{"input": "log_mel", "win_length": 400, "vocab_size": 32, "norm_position": "pre", "activation": "reglu", "mlp_ratio": 3, "residual_init": "none"}
Rows from block 7, named by matrix and row number. Rows with one number belong to one attention dimension. Each number is 128 + 24 x the weight over its row's rms, rounded and kept within 0 to 255. All counts start at 0. Numbers have three digits each. After the name is the row's rms in percent of the matrix's.
# v: attention query, key and value (stacked) (model.blocks.7.attn.qkv.weight, 384x128, the v third), inputs 0-127
# proj: attention output (model.blocks.7.attn.proj.weight, 128x128, transposed), outputs 0-127
v.70 096:127159120122098180130146123085160144155111127104101129131127160133140120109134179139121144186123102110115158109116121140128099137140121101098122134121087132153142126149143135136152137106109142163142142160118117154127121141133140124161121129122152133106104163111148080128117095114110136106118113131153117136130109119215092112107160105136183115145093129100120151079086159066142156090096
proj.70 098:150099130109114116133127170117096111106113182148128133107143095152169116160100147126118133128168138141119115098147121115169137091112182138126180122132112102133110153123125119108142159144122140126109108151173120124123165126167116166130140099188096103131145141138109151152139111109107119094175149090095135135081141127092141146158079162136075129138127092124120130148129176132113153149113
v.71 095:102111127145132125150114162123130119105123138137140088103095078126107098131116144112185098101053093134140134122073139086098140128162151135148095123134146136140118123097169143122148172081145139141151108122115098128160098132155133062154095125127109113128093136129128118075137117130149152151155105139130149146104153157108119137138178115112132144131148128164128149155119106121150133089095
proj.71 094:172142166147128105085117150150086151133124120137123164155152134122098159120114088144112105154129188137093102161136133156123099151141105096079128148116122123154126121114102127146132098076118169096133128113160104139131159128110125162089097122127134122124135138179121129142136131141101163107119160141144132128141180143142138126117091111104136149116165125128117152146122147189063103096105
v.72 100:124130117164116141121118134136130146120134125105101122138172113144116123128216161133117130130163103170122111148053116126118161129084147092146129121124160118138107140157123124139126143146125058100104121111145120117158151133145119145123180122105114106161106129111128151113120113154077118138088091107128130108139135155147143119127144133151129120115122113151181139091185113084091155113158
proj.72 103:108099103104111141097147148119146098152119134147130104130118144119182137111096153112116151158106129118207129122129148128138105135165153119092111126136157129122132108154127082131087155111104145116122127111087177136074139097127114158148111124135125187147153124144123175149132108105182105144145107124164122137137115129132131151114122112139137117109146143118092111136125131127196060103101
v.73 109:086127123126112117097110116161094135172127122115161110119136109127143113131141161111130150126107108116154120103091127143134109125166179148143114101073080133138103113127171108092140135134126130118143118124157133129093113151146164106138140065146128186104125151123096094129121117155139125103154129128160103149122139050151146157134083147135117136074106092147120138147153146167127088132140
proj.73 107:125106104132122110108131149081120102100142144128083187127142140109113065109105102137136130106084135143143168118126118131119119132106125126153083137163117120120142148124141123102083122119144140181056111123119063137154139110114106151129150141136122087161158125156118104170120163106108118148122162172173106140143151073145140137123119099152099114132121166139116135129123119147133149156115
v.74 102:149098158156141100160102064108103152148161132051151090131126129107149115128101097093108133142115151143160129131166118137111110159122105128107155108128118134130076127117150092095131108172136129143120147138103127128157121106141159091182121111097124111130090112147130154145111136143161139117125116146138135176141123102155116111109116170172117131108086092163124119084139098109110123130145
proj.74 108:126098141157092119109163112124141110111152105142155125101142154123106134116103162084085109085115132133111136153100117117133100123154126141173066085195097093144070145139092119137102151121173116149171079118184148146140147130100120138128151173126094140127126127117121135124131157123143143127107144146107139152128105108144150096131171117082128133150131138135108101148114140128133122159104
v.75 104:136108140126130116063105139145131146125100159150095133154177146133128181092154117127080105142079151100117128176115109134093098120147151103141135132123165120146127140098120094117111161102139126125132097169106141138136105090094110169147116137168168117125131177148129178148143123142120127083119128145133138115120106153119125138141116138119125092156118121165154113093164135124177083146099
proj.75 107:154140122111163166136138083119143103139143107156145140103127113138120063130107119134132159127164113143201110115074137107190130148152093099138118126128144137151132066125096140127138134102108121124122140111141124139106136136177117123108108121123129102158110067113140113126116129140158124140150146126123165152095120179134137172129166105123124142117140117125131181130095173133128144080101
v.76 098:152095133067118127117184109122136114122150121123118124133162131129111115123118153152188161102116114137131119099160142135120177118149153109114113099130094128146149138102150135094104161113134112072168119124136106095189140107138117123117125127100153112126149131117168165120101164135135100115137128148130138117132124112091143141176092085108162134176188092112102136157116133101113133152098
proj.76 099:115120161126147128131077115152138159131074110112122129176131124100099138078161117140093095103113131119156129140103147200151107140113113145123143195110120099105104135143146145116137136126097162145134117121126166099092109188117131126137161109161116105115074151163119100122116114130129138154107137129139120168087101113135136118103157136123132160099152143120119144134167155154106160153112
v.77 106:130146097094143104137058088113152177083129115071117133121117103083110146119137133121169167133115169154142123158088135137090159110104112168088126135119109109117146131131133157127132136138101120134120085127129151121106158139109105119154185124134136153119144122126138122111171148148108131105117112134111130134121152170104156108130165140122152124080172143131149126104104110132186115114088
proj.77 109:161103101165147143121136182122116040159097124137142120159124137127156147138135106125149129116122116140147154149132080138166115100191110132107162139131141134156126133177176127126113139084152126136117160086114122125117099134093157086136100167091139095153114121122119141110127118160094153144135142122123130138120135163129082116129121122117155110109124066137097131144134118153088111123143
v.78 101:161084150116081119123141134188118154111083106107135140129139117178111136160147132134113123066113121157122150118113140125146122122128157119118119140127181133077165172119121135148136114168110132139107128148135142133093140129105091145127119103119133137121104137110125091118111165127128115101136113170115110130090150154135126122136150131132117109137155114139111143173111142177074076209145
proj.78 101:091140089123164099097142147128167119121129096134065117171097132123144121140138122125108145219119151098199093145122063156123132136113152155127113119118149148104143147122128126114136106106166119129103118139108138095165088146157146143111153149123143097115120082125141140143102105162093134128133128134161144081128115105138144113143124109126134122149127154100130145123148167116105161123145
v.79 099:190130132131114181129124140129098119133122124083109129124138105117142102147097122140151158174178144107131132198135085141133149121137170157092154127113086113135120106131082133177133122106135115084116136105080136129136151120114147142137197136143137125109134157173097122123172117142120151120090090113151143117162138122123126094119145093157127144136101102125109149125117156100139115113149
proj.79 103:151077093137141084168117135125122090094136111124152164118076169104143124126109145115157102083083123129142153120134110123162116136140114130111166124152141127131102109104145117098166106179114087152109126166169140124126107133110149161126106087138086148128149130106174182114094115131123129109159117105110111125123105167118132151104112105117133081105137123151159118157155111103148118152156
v.80 103:160096113111105116122157141106129104124112142165171091124154141138122172120116136119153111098157153100127127087106120115139146134103148147097107131094131127145145120157120133158155087115135148141113140131123186135069136138153114112098125102135113129142111096128185125081094131127070099091125179154128133152105094124078137161156117112147141145076128138162114144164117136135107166128107
proj.80 107:074182101105122137117140148169122137139115096108084143163130105157095115112128167142177151166136124145124140109163149156154118128123087108174158182106113109113155153132157117132142115120136099105153116102109085143149128103127162087090149118173101119144156137115103134137119113096095146121129089115139101105140119155111146092151125135125135112159124131157105138130112124161145184132158
v.81 098:132100143172120125147146117129163124085099102127143155123105112130145106158146120106139124149148128166129106136124093159081133126075121116120158141144154152119102163156123133116139137090168117123127113117139172124158146098130096099138168136111102150139110152118103133128125123061146089107145139170153114154113166130105144150128120164107144151143118126116147085168051175157129101118129
proj.81 101:184126087125131107154099141143111132146116133168094095137108127068186139084136148172137130151095151095133137152145128125137144118157139165119081109128140103137118112126126124138170093110131151098117131131118128194129123151122112149119123141167134087094120121110177102134148114142127150148145141124103074121150134164151109114154118133124148091146140134120136173112082101089100135156126
v.82 104:133142129164169128121105129113073166099116144113105069093125115093130115109112117126138176089094151154144143104131113129098103120130127143119119106151109082089133123132121121158111158134137102116162119138112163157090154171118107109157098160102180110113117125120119083148138159089134132140097096110131134142138148123145128165133135132114131169161113113113127127170092176096172147147107
proj.82 105:122103146144089136159139156134139108120110151140158140167112142090130127142154109127107089148110119125120138142104100131164127109176090146160148097142090151117119140179148155117201083114152136132102074108179120105133128134135112101140108099131153090137096091132145150146174134131138126065120136113129130102144155114103119115129146146086086115102135151141121147087133120135092108116148
v.83 101:117134108116124105120117108142160141175100162120160128078120125085126168150140113126147119122122142091171143130148130134083093121114177157099114171108157108062173113146157109115150114110157151171153106132117125072134113126128102123088139132093095135117125156142114171104136184136127099125123163100089139131130141119139135155123123120076129129093134130148140145140126101142117127137091
proj.83 101:147120106140125134140094159099088115080141079098122151142109090127101127137165147154107148140131138151087130135077097101132122111162084122151119144115111108180140133158124148152138104131134095122135166097100122163127112142134141113106145147127150086096109118163085120145130142096150131177112143169164098147138112185104135146136066129184119137138125123135125117147145112146132148111129
v.84 098:124112087107104143096106174106125127075116125134124139145140119162166136130146154136120142119120103143178108141107121163136089091132115130096164153141109122107105136172085168136151141149131121115186114126169138187198114117138154087090131111128147113113093127102116125102128144134138149160114128136153135120116171111138126144132134142139091127152145109086093105146113124114161139165092
proj.84 101:156153146105142145111125147143164088116104151107127116152120150116116129088133113059129122169171122144135138111136093122131136118122129191124125142134132117142086120114145075151159060140132151169102137110105115086121157155131104157159121110128137150134137123129132105133158100137121100112104127111168087137125143124108128132172125114154124082099146131162116109131104151110088059148148
v.85 106:124134109117153112132110103101116104158148139116135083126160112120112138091135109145131136136158128118136160140080126120146083103157094170144103153157090139110159112130123108134131151139123108121144095124123108102144158126095139210133101163134105094128103141133144077113118091145117126120102166131096094161124118192108136139164094138139127152140151155141076126138152102144094141172142
proj.85 104:131149127128091129148163154172129101083133096086162183117107149155113124142117122130118125118102136108124098096144132118131125176106133107154158107110133137113157177171155130166131117150124132141132138071094168131129119134110133071112126148151164155102169117096155123145160173100081094136121109137125125130098103097109151135121137139088142176121152133147124127130132110104100111090112
v.86 103:115140139125098123125117101127100136136123141147096136092132167124141134111097145085137147096142076099143108123128087157138145145115133093120144151154175160073146108142174150105145118124118169145118138107134127148153089114078103112143126183144153149104102097096146149093160100158150134088135112122121108114095114146119144163135147114131152124160138108179153091134152158146169111101137
proj.86 103:174133133148168103096091154073163110121119105176154100118125095147119140135057154154149110144165125122152116109064103128111114107122107142103145151148125112144168109119131140109138143111137131118155098143106138145102152114143132142141125095144125098144116155153110120129120185134135102148083131113092149168153136172139147077117142149137107103128114155134150134091109121112092158116112
v.87 091:158106119116102123134154114078104150121118104130142138176136118154153144156127112119090121110144159167102140134134114092143114151134097175129134125125123121150158175157132123113101138168130149130113123138111108155117124072152097110090144156114100130104157116131133124107105127139172149044137161123114156158132139174113128150109108100120141126101135131123160139153086159172099131123186
proj.87 091:075145095121139140165126155161126131160121103142132103152139130131130149131112113157140168119125151145157154140144095132127087112158136119151117077102146117110129096115119144121163106098169147149131137159113118097112120084140203141119183100123130109120130128072100117085143132110085125138141116107107114136076113118172160112169130147138126129150099098113142120117120109085113100152090
v.88 095:128140116142134148123131132143170178130146092137127143074098138132080120155155112126088108157104131129111139120140106097117043112141074151136124142160122109143105109150137119136110147125081142142152123165142132121128079133149155129135162158148112126139095143108148081186112131178121121120125129128140116130117107158147156154130130136135168128136134074084167113164109118123104123161116
proj.88 094:147090117122170147111128132119099083138103163143146090162131140150141129118129138166119108142160125132086121125124159103139167145118164139127154081104120102124157102152060142130147097125164116140134137127118142149127165106155126111104097132091142132112165105118092088119192109120102145154136177145133124132068131064113151128118113147142106149100149149151122128089127133109147136134142
v.89 099:107115150165128132107153124145156162102142117123114146139120131131138134083141135117099144146147101160116119095155138111130139120107143151072160122106115147081140086114140122160150103127189160119143160112099082134092147118111095159114096160111163096087160167104128158122115119130098163136106108157144123086120147142088125117117125118094166148131071108136122091141098151112142103158141
proj.89 100:132114131091093135149087151114106147120138092118097126151140148107149140171144138115160108138120113115101151142113130162143141114118132094118124156131169114148092130116115082119127101123121135135078078140152165128143122158170119108153173118167149142157112125159093103129108136139122120142113131065101190149120127146125107141136172132127118101185127116122117178078139116081140131111158
v.90 103:110133121094106129091086129140117092131098130117164084143111126148135106121136143112143094099140104146139107088135109129123136120157091114122091132121124146155115110124102121168151123071129065084126145100164114085122122133157141099118155132130135176099161130138126141108132101125167082131160155130153165141084137139153152130145155160132172127117162112098166150140116148160095089151112
proj.90 112:140124100143138079164135152163136105158127167146082150144126106133131094097122110144095125151090143146115136120093176125125136125138146102118142113113136101110138144082157158091073086158112157161141154115087114133108111109154076172108114083098115117098114144120132130118071156156122142130129163144116109101149130112131150135131121103122159156151125128180102137099102143127118145118166
v.91 095:084162149120138134085143111155113123145089132108080130105155126129163117100148126134115129157171110142138122138132150072133129119154123161124166143170130125114165127159142127114178150111112063114075122143080127114117121168131144119160105143098130102128122091155131106098136156116099142130143123123132108119141140114099146165139155176102106125101155079117159125168089116125094145108120
proj.91 095:155125112179091109174153142115113111124127117144141094186089126106088134131126162090139130143099131128106123132107155137129133132125169094101119108111105150123142117127161132075124079113108172070147136112137135113098147138152123105163127136107110163168138098125124127103160130124109138153103122133132093143142099090133135112149095103156163109171090175124129168140165149153133133117101
v.92 092:132168115087154106141136145122140073124115159141144179082137130182112112173119138086141081164106083128134147087118133099159114124157118143127126120126096130134144155128103161138146128133119100128116116093090149153144120142178102145110119092116130117100115105099139156113135120108134105166115126130117135124138135146172158116138145155079149142143121120086090093124106122161176112126081
proj.92 096:173105176139098123146137097120120143120119109141099104187121099080114129080128113121123118138163124136103135120157105177109138121119146131110144121156146163082141139067182107112130132112125151129167126128115150127168134113139112117157127148152160135110119133140142064128138095136102113096161170114147114101146123139102136146159075127152108143172158089159130107149130152138129142113156
v.93 097:122129111106118176181097121120106053123111127114102118159166155120094127119075131106125127124081143088094117121137103139106162113175098122089115136139118138137078108135103106171128149143126097074120124135120160107099125151138101130115114158115156124175106119138107157151155111191088112165128141144135114153156134118134129139117153152093146123144149123135128138105140141093150128136123
proj.93 098:140099131138084131155146105148159126180127134149147150126082121153103095127166119114156111101106137114124140103129162106130108116121122158078157178107077125135179169102116134143100111143149119141146086136130147130119146078087132085108145105155113144100119107105125126123114129144185141115119121105094126121124114178077101120132139107124124154122154135119112152119143183169120107118153
v.94 105:106129172149119116110103134127125133168173138101143152128157178130168104117128125119149076149152130125152120112146125076129151121133142152149131134093102163089163109113089118078138128106157143152125099098183145180120152165113140110115116137111125094119112162104103103121124121153130142154071133142141148142124098116175118176076150138129107139086152125120143127147115122106124151113151
proj.94 108:126138129133077145176126153085119127067125085138107124119133121101119140117115101121153166158127140137106112125106110099124148151133120114159152124126107127154137155081118125129111133135149145104113136137110130093163155124121089157131120101130115217169109137123125125145157148112170179147163123143105105139136157096112130070163155095114099139153109129106091084132121122131136142156098