{
  "train_examples": 26041,
  "input": "log_mel",
  "norm_position": "pre",
  "activation": "reglu",
  "fused_qkv": true,
  "qk_norm": false,
  "inner_norm": false,
  "drop_path": 0.1,
  "lr": 0.0015,
  "gradient_noise": 0.1,
  "steps": 10100,
  "batch_size": 384,
  "final_lr_fraction": 0.05,
  "warmup_steps": 200,
  "weight_decay": 0.1
}
Rows from block 9 of a small CTC audio transcriber, named by matrix and row number. Rows with one number belong to one neuron. Each number is 500 + 50 x the weight over its row's rms, rounded and kept within 0 to 999. All counts start at 0. Numbers have three digits each.
After each neuron's rows are labels from the 100 clips, of 14848, where the neuron reaches its largest size: "strongest on" is what is common among them. Only what is clearly more common there than usual is listed. The data: short read English sentences (LibriTTS-R).
# gate: MLP gate (model.blocks.9.mlp.gate.weight, 384x128), inputs 0-127
# fc1: MLP up (model.blocks.9.mlp.fc1.weight, 384x128), inputs 0-127
# fc2: MLP down (model.blocks.9.mlp.fc2.weight, 128x384, transposed), outputs 0-127

gate.205:506513544509484388512481528496449528540492475602548550498536485385519569443411494556497456549478541463481526494524491464461564480463515440576503506508457464552449476523524513504498535505413540509479517445499531560464596418526496612537409446538430496549581523569440533445537401508487422566451530490458495451535513597538524589438567368529518510521457397406483542621496513505498442526486
fc1.205:552611452442472522521494410516396507532406527438554492469550435479450383490506460490521500566466485481472552450515509524590462511629499474489480555412478583501560478504559443419464564545428493547580447507518542472503517554512466472504539470487388571498528495542541513502551493563478491546475461559503407477496575500553479535406463439599527526455437527551506580474465375447557512497447
fc2.205:535507552525473488561501498372492529513513436510426450530519506476543492466479493471547496448560559530454553518520452512513603469473495471394503482583507492411415488542529550456386428467558516529480505525502572468515457592502427610503555496561472496513489556497446513523464549402479490542435573464466516454526521490467490560552534580546421478566431470534669452373534543448483505583506
strongest on: the word "the"

gate.292:497446442496540458539506513522528580445427467515532475471462497389548519525468436567512517531533459600475499520495397478409531476484524539413532473513478542512581568447496594522506459412541425402509517503435444522515443458471480494534445514465441619558498509537530575532378541478511548461517422449465569593421499485482524520571532404507525555512530540432443473483639566504503479568486
fc1.292:449435511597485453370440507481440515499528551469454551544582553525435460428500498534608445554555496522530468557497512429506441567468519596572466427512415399501577538572585460536533420460502479587486503459498429515445561472517537531481626506427481476459531462553443505491429467481429515536476520481551476473556431477559475532510450504541507601472511498466440479502546602510559500462563
fc2.292:549493510475485494692542468398504558525488548463583500487371502467473545601498565517482510521503414462493518650480414528473506483462384514459555541556483518499478492468479534436493468456502542497527447524418578482511546485408494385465452551552533575543466500430552552474530509471532439515478479556530505563475474528417475519472478543491411490461529538556525589502538489436503447532438
strongest on: the word "of"

gate.299:450510544436589508451504437547466526490466493503571493417482563483527463636546538508487490540492538418480513425480478552477572493418486451617466490453437450471435583541520642525511495558501521499533555469490454479529505544489395558455472441504464444504462462476442539503484474425536545543541590484520497532492487591568521539481545525609427596453405445460526574579471441436502436472493
fc1.299:413566546526600486489492515526572428519554454532497451477507552536553559511517543512600489496459539437510488436582484517460530540503541569427413457383503531579469518528443559487517491492535481539506523461478547506484441517389547546513566440559504524542527412410431497561426514582413577538510459531541468492388448493506557439583535477568490546423429541445436532532553527559448490441568
fc2.299:481458484468443505447484467555531618541486580526534563454559534522415494475462463506519494446488549516492446582518495413422472499537447549598513453579479485517493464503448538483457508554456508548495399515455524445557521404567518558554497504484566540472513448513494494556498639516597464406482516452495456472498521481527379549544572378543602500528485455470413525554499414458487610481488
strongest on: the word "the"

gate.130:528453498509446520574513519590392526487404511509615482484426448493444481510522414583469490498519555486510493484544435529536562554432495506506526501534530532588536516496498586453547449494528545447546460469389531471453546535562419454515510447454434516549500495519581483611475547507484474451471522532521536587609355517485606586592570481448529491441530544469472463515557444500564461476530
fc1.130:550463436414465552546498547454426512496556534583480528486416420457459583446419480605572553509551386473489504549516476504540511475460392405480469556549536533497513567560530500654451461535444531527554581477466543534514500502410463523517466477533470437448461506495527509524449504435522441441543513466443401506479560591524487445418554460514473432500495569432566492488528590497483476472525
fc2.130:505504466493467572520508517462515544478429429381556621486522546560516584507429560489465515434518443514465517516654539473509616485443492480485602441467561546481435574514460513524523531491488512461443572513434416538457494520474543512421486473511455633473503443516504520576447481510454548554481566467517563512493453413535494429563513537581480392456474492463518563494562504501440426474434
strongest on: the word "of"

gate.32:482475431540502476566616471518449484419419548492520483502527444478449542545490514505528542466505504504492534492492511492472570432524525594427425529489512434433616505451594546544432492563459541467501518446484571538566544434437528521468519585457455586449624457466542500424376438474493519559500496496541481494510422539452504458471611433554455511506378411427435554523475503520536485533523
fc1.32:553614498461576388389524542492446467403525450631488506617504495531540576426479566496481459492462547417460533523555564484525537543482504455473492496482471486512484439480550485478496528469568520570570535515396582534538484454524538589439468491573523425424446615383520475508533514481505483525495450499518580428504453472496500466554461411483479476515568458520425582486519483461489436511502
fc2.32:352521532521585521485481482526520496580416505364454497517468567465503554426562522450557493476477527501523509538503488441503504518587547480618468428443405448484498448449504531491492490504432432523530499494473478553563517603436487505520522445493522492452581508436459513539476564430524482483523527521548471515444554401529589489525525479565569557433433556401581571456545452533387549537515
strongest on: the word "the"

gate.349:554523465417507486518480457592485493440409590545456468378432445530463542505514426490436508540496428436548576439501541539530454526500589583524525492507399497501565490515546518557520500408405521520494484467499424477511435634545541480547448507549532413485453488530395454478519478469468486450519479463495515463476532481387523490542447560552595519518571480453564536583492561433466444565536
fc1.349:514413469464564584516492458463570491504479553495580536502457467468510488445422477557445524521503543469522537500440496493504576431465568523544579420536452431421608478536526492511485507510490510452529531485536567573390411391521453585399476519464468511420499562487473533463459485545516445509492530533510351493525540522389509560509501563485572496407551460420505441450484594514491596519474
fc2.349:410506526504585520492478509472456495551484403598331526440453518504561480445540572541568561449526467502478453593531506383522488449505533501558482595488574456524478542483457394466478588435505492517414464474503547497547500547491515548577628531552524455588543515523487564448537454476522491497481446468474490522446503463544434450558470524555419466489476493469561444426511499435568526561445
strongest on: the word "what"; the word "was"

gate.83:471519444494518472491476522512506525464533561591514391519501604481480564563563476481571462467553434498483513451441431533456568419430440502542555494570575519557528552557508517553433522509522593455475476500477529474398487518532520619351541546466495497530564494554504538462448454512504520504528499462461602515427401489415578530504478461450460487537502433414429477557454606457479422473511
fc1.83:569624478514592538487456441563533455446507533541462456561574510497481411487384471440535472600516533579462439523582470426563557486470558588600498500524508446484503515457529443626474434487490479518463528465490433487527533468535551468436495470444526561471533427439517487441481533489547441542489527550603406481474518499470487429473409425498478544553544556528458499434484454405452464461478
fc2.83:496427440493589473485448507567519528502505568538548498464506486419528470521399541573561595459401433551526531462479441564441426531561519447458544408576504493490503521448460514456470489398518515449493454539534456476533483528510586578526509475417482444563492529548536608444516407465445619553474510467474559613549555530564527434409449489461532523468466509460480445457501451507577468556479
strongest on: the word "of"

gate.283:461486454420470524495576560498450549538587513474524522574470451539434508491499480571493526498421536510466454435495426384536468520496554645457548532473530415562529532524529430559515445479434557594457469586379499527493544479577513491469486528380480488526422487459447499535402589449517510545538455506470520463457462597528599461464524471539500490484529543446539518527555521418557439497434
fc1.283:553518519517445500554479494542542582532644452575517546445545496520504572406445460472505507499548454583444555515557497544452486515442581470474527486448361435502459492487499523492650599487580531474517487493458465522526429482473540568592529520426545440473471525506431482482481529546516405558436450454503474455538500542554511474561578487552500573450453423554563494452410448513504484578494
fc2.283:418507518440509460575476463512487520651470485426508579504445501516404465593450455572433561366464450550504459482439428537434432459534489555476573455549562470599481496534593468545504426502458547483518505451534487495519555554572427440552559542519516415535480504485585482483436548434464524471559479491476528520469496495484503582561512492465390496496503478481383531575440500480558496472497
strongest on: the word "of"

gate.46:505478439493448559574519514499570574442527585549545478496484543501443564490595437613518512426570475488468483577557416492543514388490470460531490504458543521554545490522471595533518460497498495431506428504430463585417435583518461505570491417390477420478470511461538552576454545545475473530521497451491530496401489505403474499502595518584497531461514495448531568554495529370538463466502
fc1.46:537499543486497434378560388521511458448532542576480591478500545429484437443562524496554500438475462514502506512422598474532420478484529583585465427587428544471414400429479457500497439443592515476511480463444516458525593515488517523550576442461540430464487472488392535532500436481479525594481416456509492536493519577491551521541527498492482607605548503491522445494497556558518512542503
fc2.46:458429464454525525466467472478483529645496513505570420413442496459467477449492517533593463593477537473565523464506461500552472544512475482466491466437451454571491600464497462475513535435591469479507521394505476451661494450521495536451437494509545540490488567599460561478529504485554498431497414582550461481454562594521483567542505407487527514501429594461525470552493525503531540620466
strongest on: the word "of"; the word "the"

gate.194:552562495522381476540473455548607533504444509398454480474535459645483424503496525488478510462431474490546471563565516492400503503551620520497345515574513537468538460464556470514540532386506594491490504542492456579494539492468590423516410420492481486540520549521436474528537497508492480339513573505471536462513472501442496523547482513531489491577510467571531526519558457512510486461512
fc1.194:514440515489560515408491532463583531543482520603476478409472474583446444521533450515490470453558454481465462470480495423538427551489575510524434418519549508452454503510543515447408489499484498498526395506461482573574585511492493489562594433470542447543513397474536513460522487495578532439542587503501462418451525492428481443457511485547522631518531578601529579367438500551460514485517
fc2.194:482430479584491504541490503466454417496505462545535538541532392440564528503477474448439399520520511457453514571600427572535490539446550540575470551510508515480488558504591519416505441563523556529498474395505450575548535529479424362454497447469549519479513495444473448579444585473485475442586393522528457514476517524429472517520580495462432627487505495522485506553460471404514499443546
strongest on: the word "what"

gate.61:456598503460408472487449570563499521492512614616484511441466474440526486546510447548472480516546509491590429631510524513515468485482543514521464621551558504502481577408546468475543446474425484474463506520459487560622507593503512510538501501484400472522525516369556493471509434508508556587518513409452558504427458566497595456398492483508427535522555478462452495527462514452514526485524
fc1.61:507460548482544452538503449509453457540530429541542612504573633560466451549479603383582557558504510488469480491477527550522485448477529484467469443465459515509432474518533460468559491443453555505499564485510453619558423516470513533478531590471463551479430615434514486463417502477514473526497529499589583516576530536582528430564407525555468500488420452450446406552522548498455561499518
fc2.61:509455472417522480566428496523537483529451506442535535425509517445560460545374521359530490512497500528491486444514523489535579518618490475514525489423489627502419575535460554585518548531479541514541529473575547462496524515515519521527469519477486475447516538463578595482420465531504383509399520432561579527443486438490475473486434533418520457512520510591462424436422596517492443541461
strongest on: the word "what"; the word "but"; the word "do"

gate.380:481546430429500473537442520517513548459428524467548529452523487430609620563455467543420447468510469596503601525446518530519522381542456484502499535561466552472548516567566485547547416477449582455492484512503567443597509469487465518425510502479408498447472566435486478422507479476525537510438564490425500580569514541452564452420482404503509546593523440495511536553526495432565483562557
fc1.380:486452541463530561530498581520453484544406528517413488551462440499480470526568531517487469514632459519457502517481609548504403500494566507542409499483517418549507485447585450486511462516421469528447597413515483496441483536454474445534496392541508506483539548455436462543574538507450563581505366512597528413450466651537533569472485527504495574460514456438488538509515501510468502559489
fc2.380:564470477498462473599537534466467441391564529513465445513506502452454538501478544533419458494460533619590478528456521525601500463531566540442491530653436544541558549493452471475504453572590504545498445422499453487486516494544457476418483505506360403589501525460463506434479457462478499546469509615498497558478469478420506610433551499476530545551472526590460470501490475490476455450474
strongest on: the word "the"; the word "was"

gate.254:487456455550426525518459556461496445436482556511532480464450485489488547506584502572546470513463474515504534558466455449571434466428384511517430499539562446543440587528490490441471470535492530457502557491374506554543564573417466534471570494542383468565454511497523501534506576436617541490438472472469565560363501559525480514457447489405514414469577508507520605482580520442495485468520
fc1.254:478438518605531502467471510419492418581464499500461397448616544531479391445510553548510510519500475482485526477450466466458520478436534591498568531460536518519512564522386505415445520509507465449403403582461480552513458468501538550566428482570452522451565535538534528557553448540546575531492480528466426481456556493616416545564555513479436556552515591536438495518413474497481467498473
fc2.254:516451504557411473540518429489330531512435544506511496498471483506507522533538491518558492530514435572517501431538516559469579515508481519489435489506452451459542528499521438532630504583472462452583508438540507507632498445494468448475515504476508481513486569424463534421463438445518594364501473439480536569357497501519553500526456595458472537554552496575565441537501525488559554461568
strongest on: the word "of"

gate.134:526603480534460555563520511568478502440483453592549528436470471561544391540577514581503530470455451567468558475456478589446505524506454525571464482550525488583544587502497433493542387473606470447447464478561552493484536453495414511481494457503464427512543508458473430468444498526587576490455505440435355497505418519489566496487557503473447502454508467469390585500486564449544464468532
fc1.134:480493532488455490590452499495458489505468383506476478499469520483482513463539585396450508539487565537457509413533475544469481455417496604544433497440571469489514423461567506408515490443496421520465456497579532549634507617614549536525438464536497476530562581442487500557544493499444421526575533456442475474488562493493574448440445526496455432470617498473456411519564470547528492523537
fc2.134:423400474495524521505599492533500521464571564592615525527462498396447541500492502500539513499572513497481489515440507512451485516586496473531493424506459439542520431548439522538609508486523484460492515566489508501530430462451565479492462379544555527459524429562502384538369517624513422468450456548544500556444485513503464481519593559596485444450458483424417453491507493550531455525462
strongest on: the word "nothing"

gate.13:540457546584484513480514391551463491490474516503549506522381476538505493510506515506492553493462526545534549483565573461454563445497514477552510528531470473415523397438502450392478453454500528507493533457523520529525481615452480405494563573489483495487543517432520409506512570567535515496517488507408532474423504550451645368524604480524531557518470469441546568433609469456426467517412
fc1.13:491496500541464522548497529556470563507535456455515478452472423616512508510427429518555522525496534519522531455544376449533551558408462522463535426459543535518421470510471524512449476459558412463557477467460511456505523467456529511554520475465496467512481506502553543490540399454630532485528454487518492616580451551478539512570508532443587594368406543475563484536561475391530425422567
fc2.13:588550464430464360563406495507438493540469525572462513519487419513491490425494430468448464573523470499556523544446491490459472552581625461465536547494479409550480546559546540538431454528432527537463526420583439502490513546504467518416555525457473410459595531476444516459574511468496587456457544575513488463428559495366522463502521521571504530544482563504456534478439561557503522490458
strongest on: the word "with"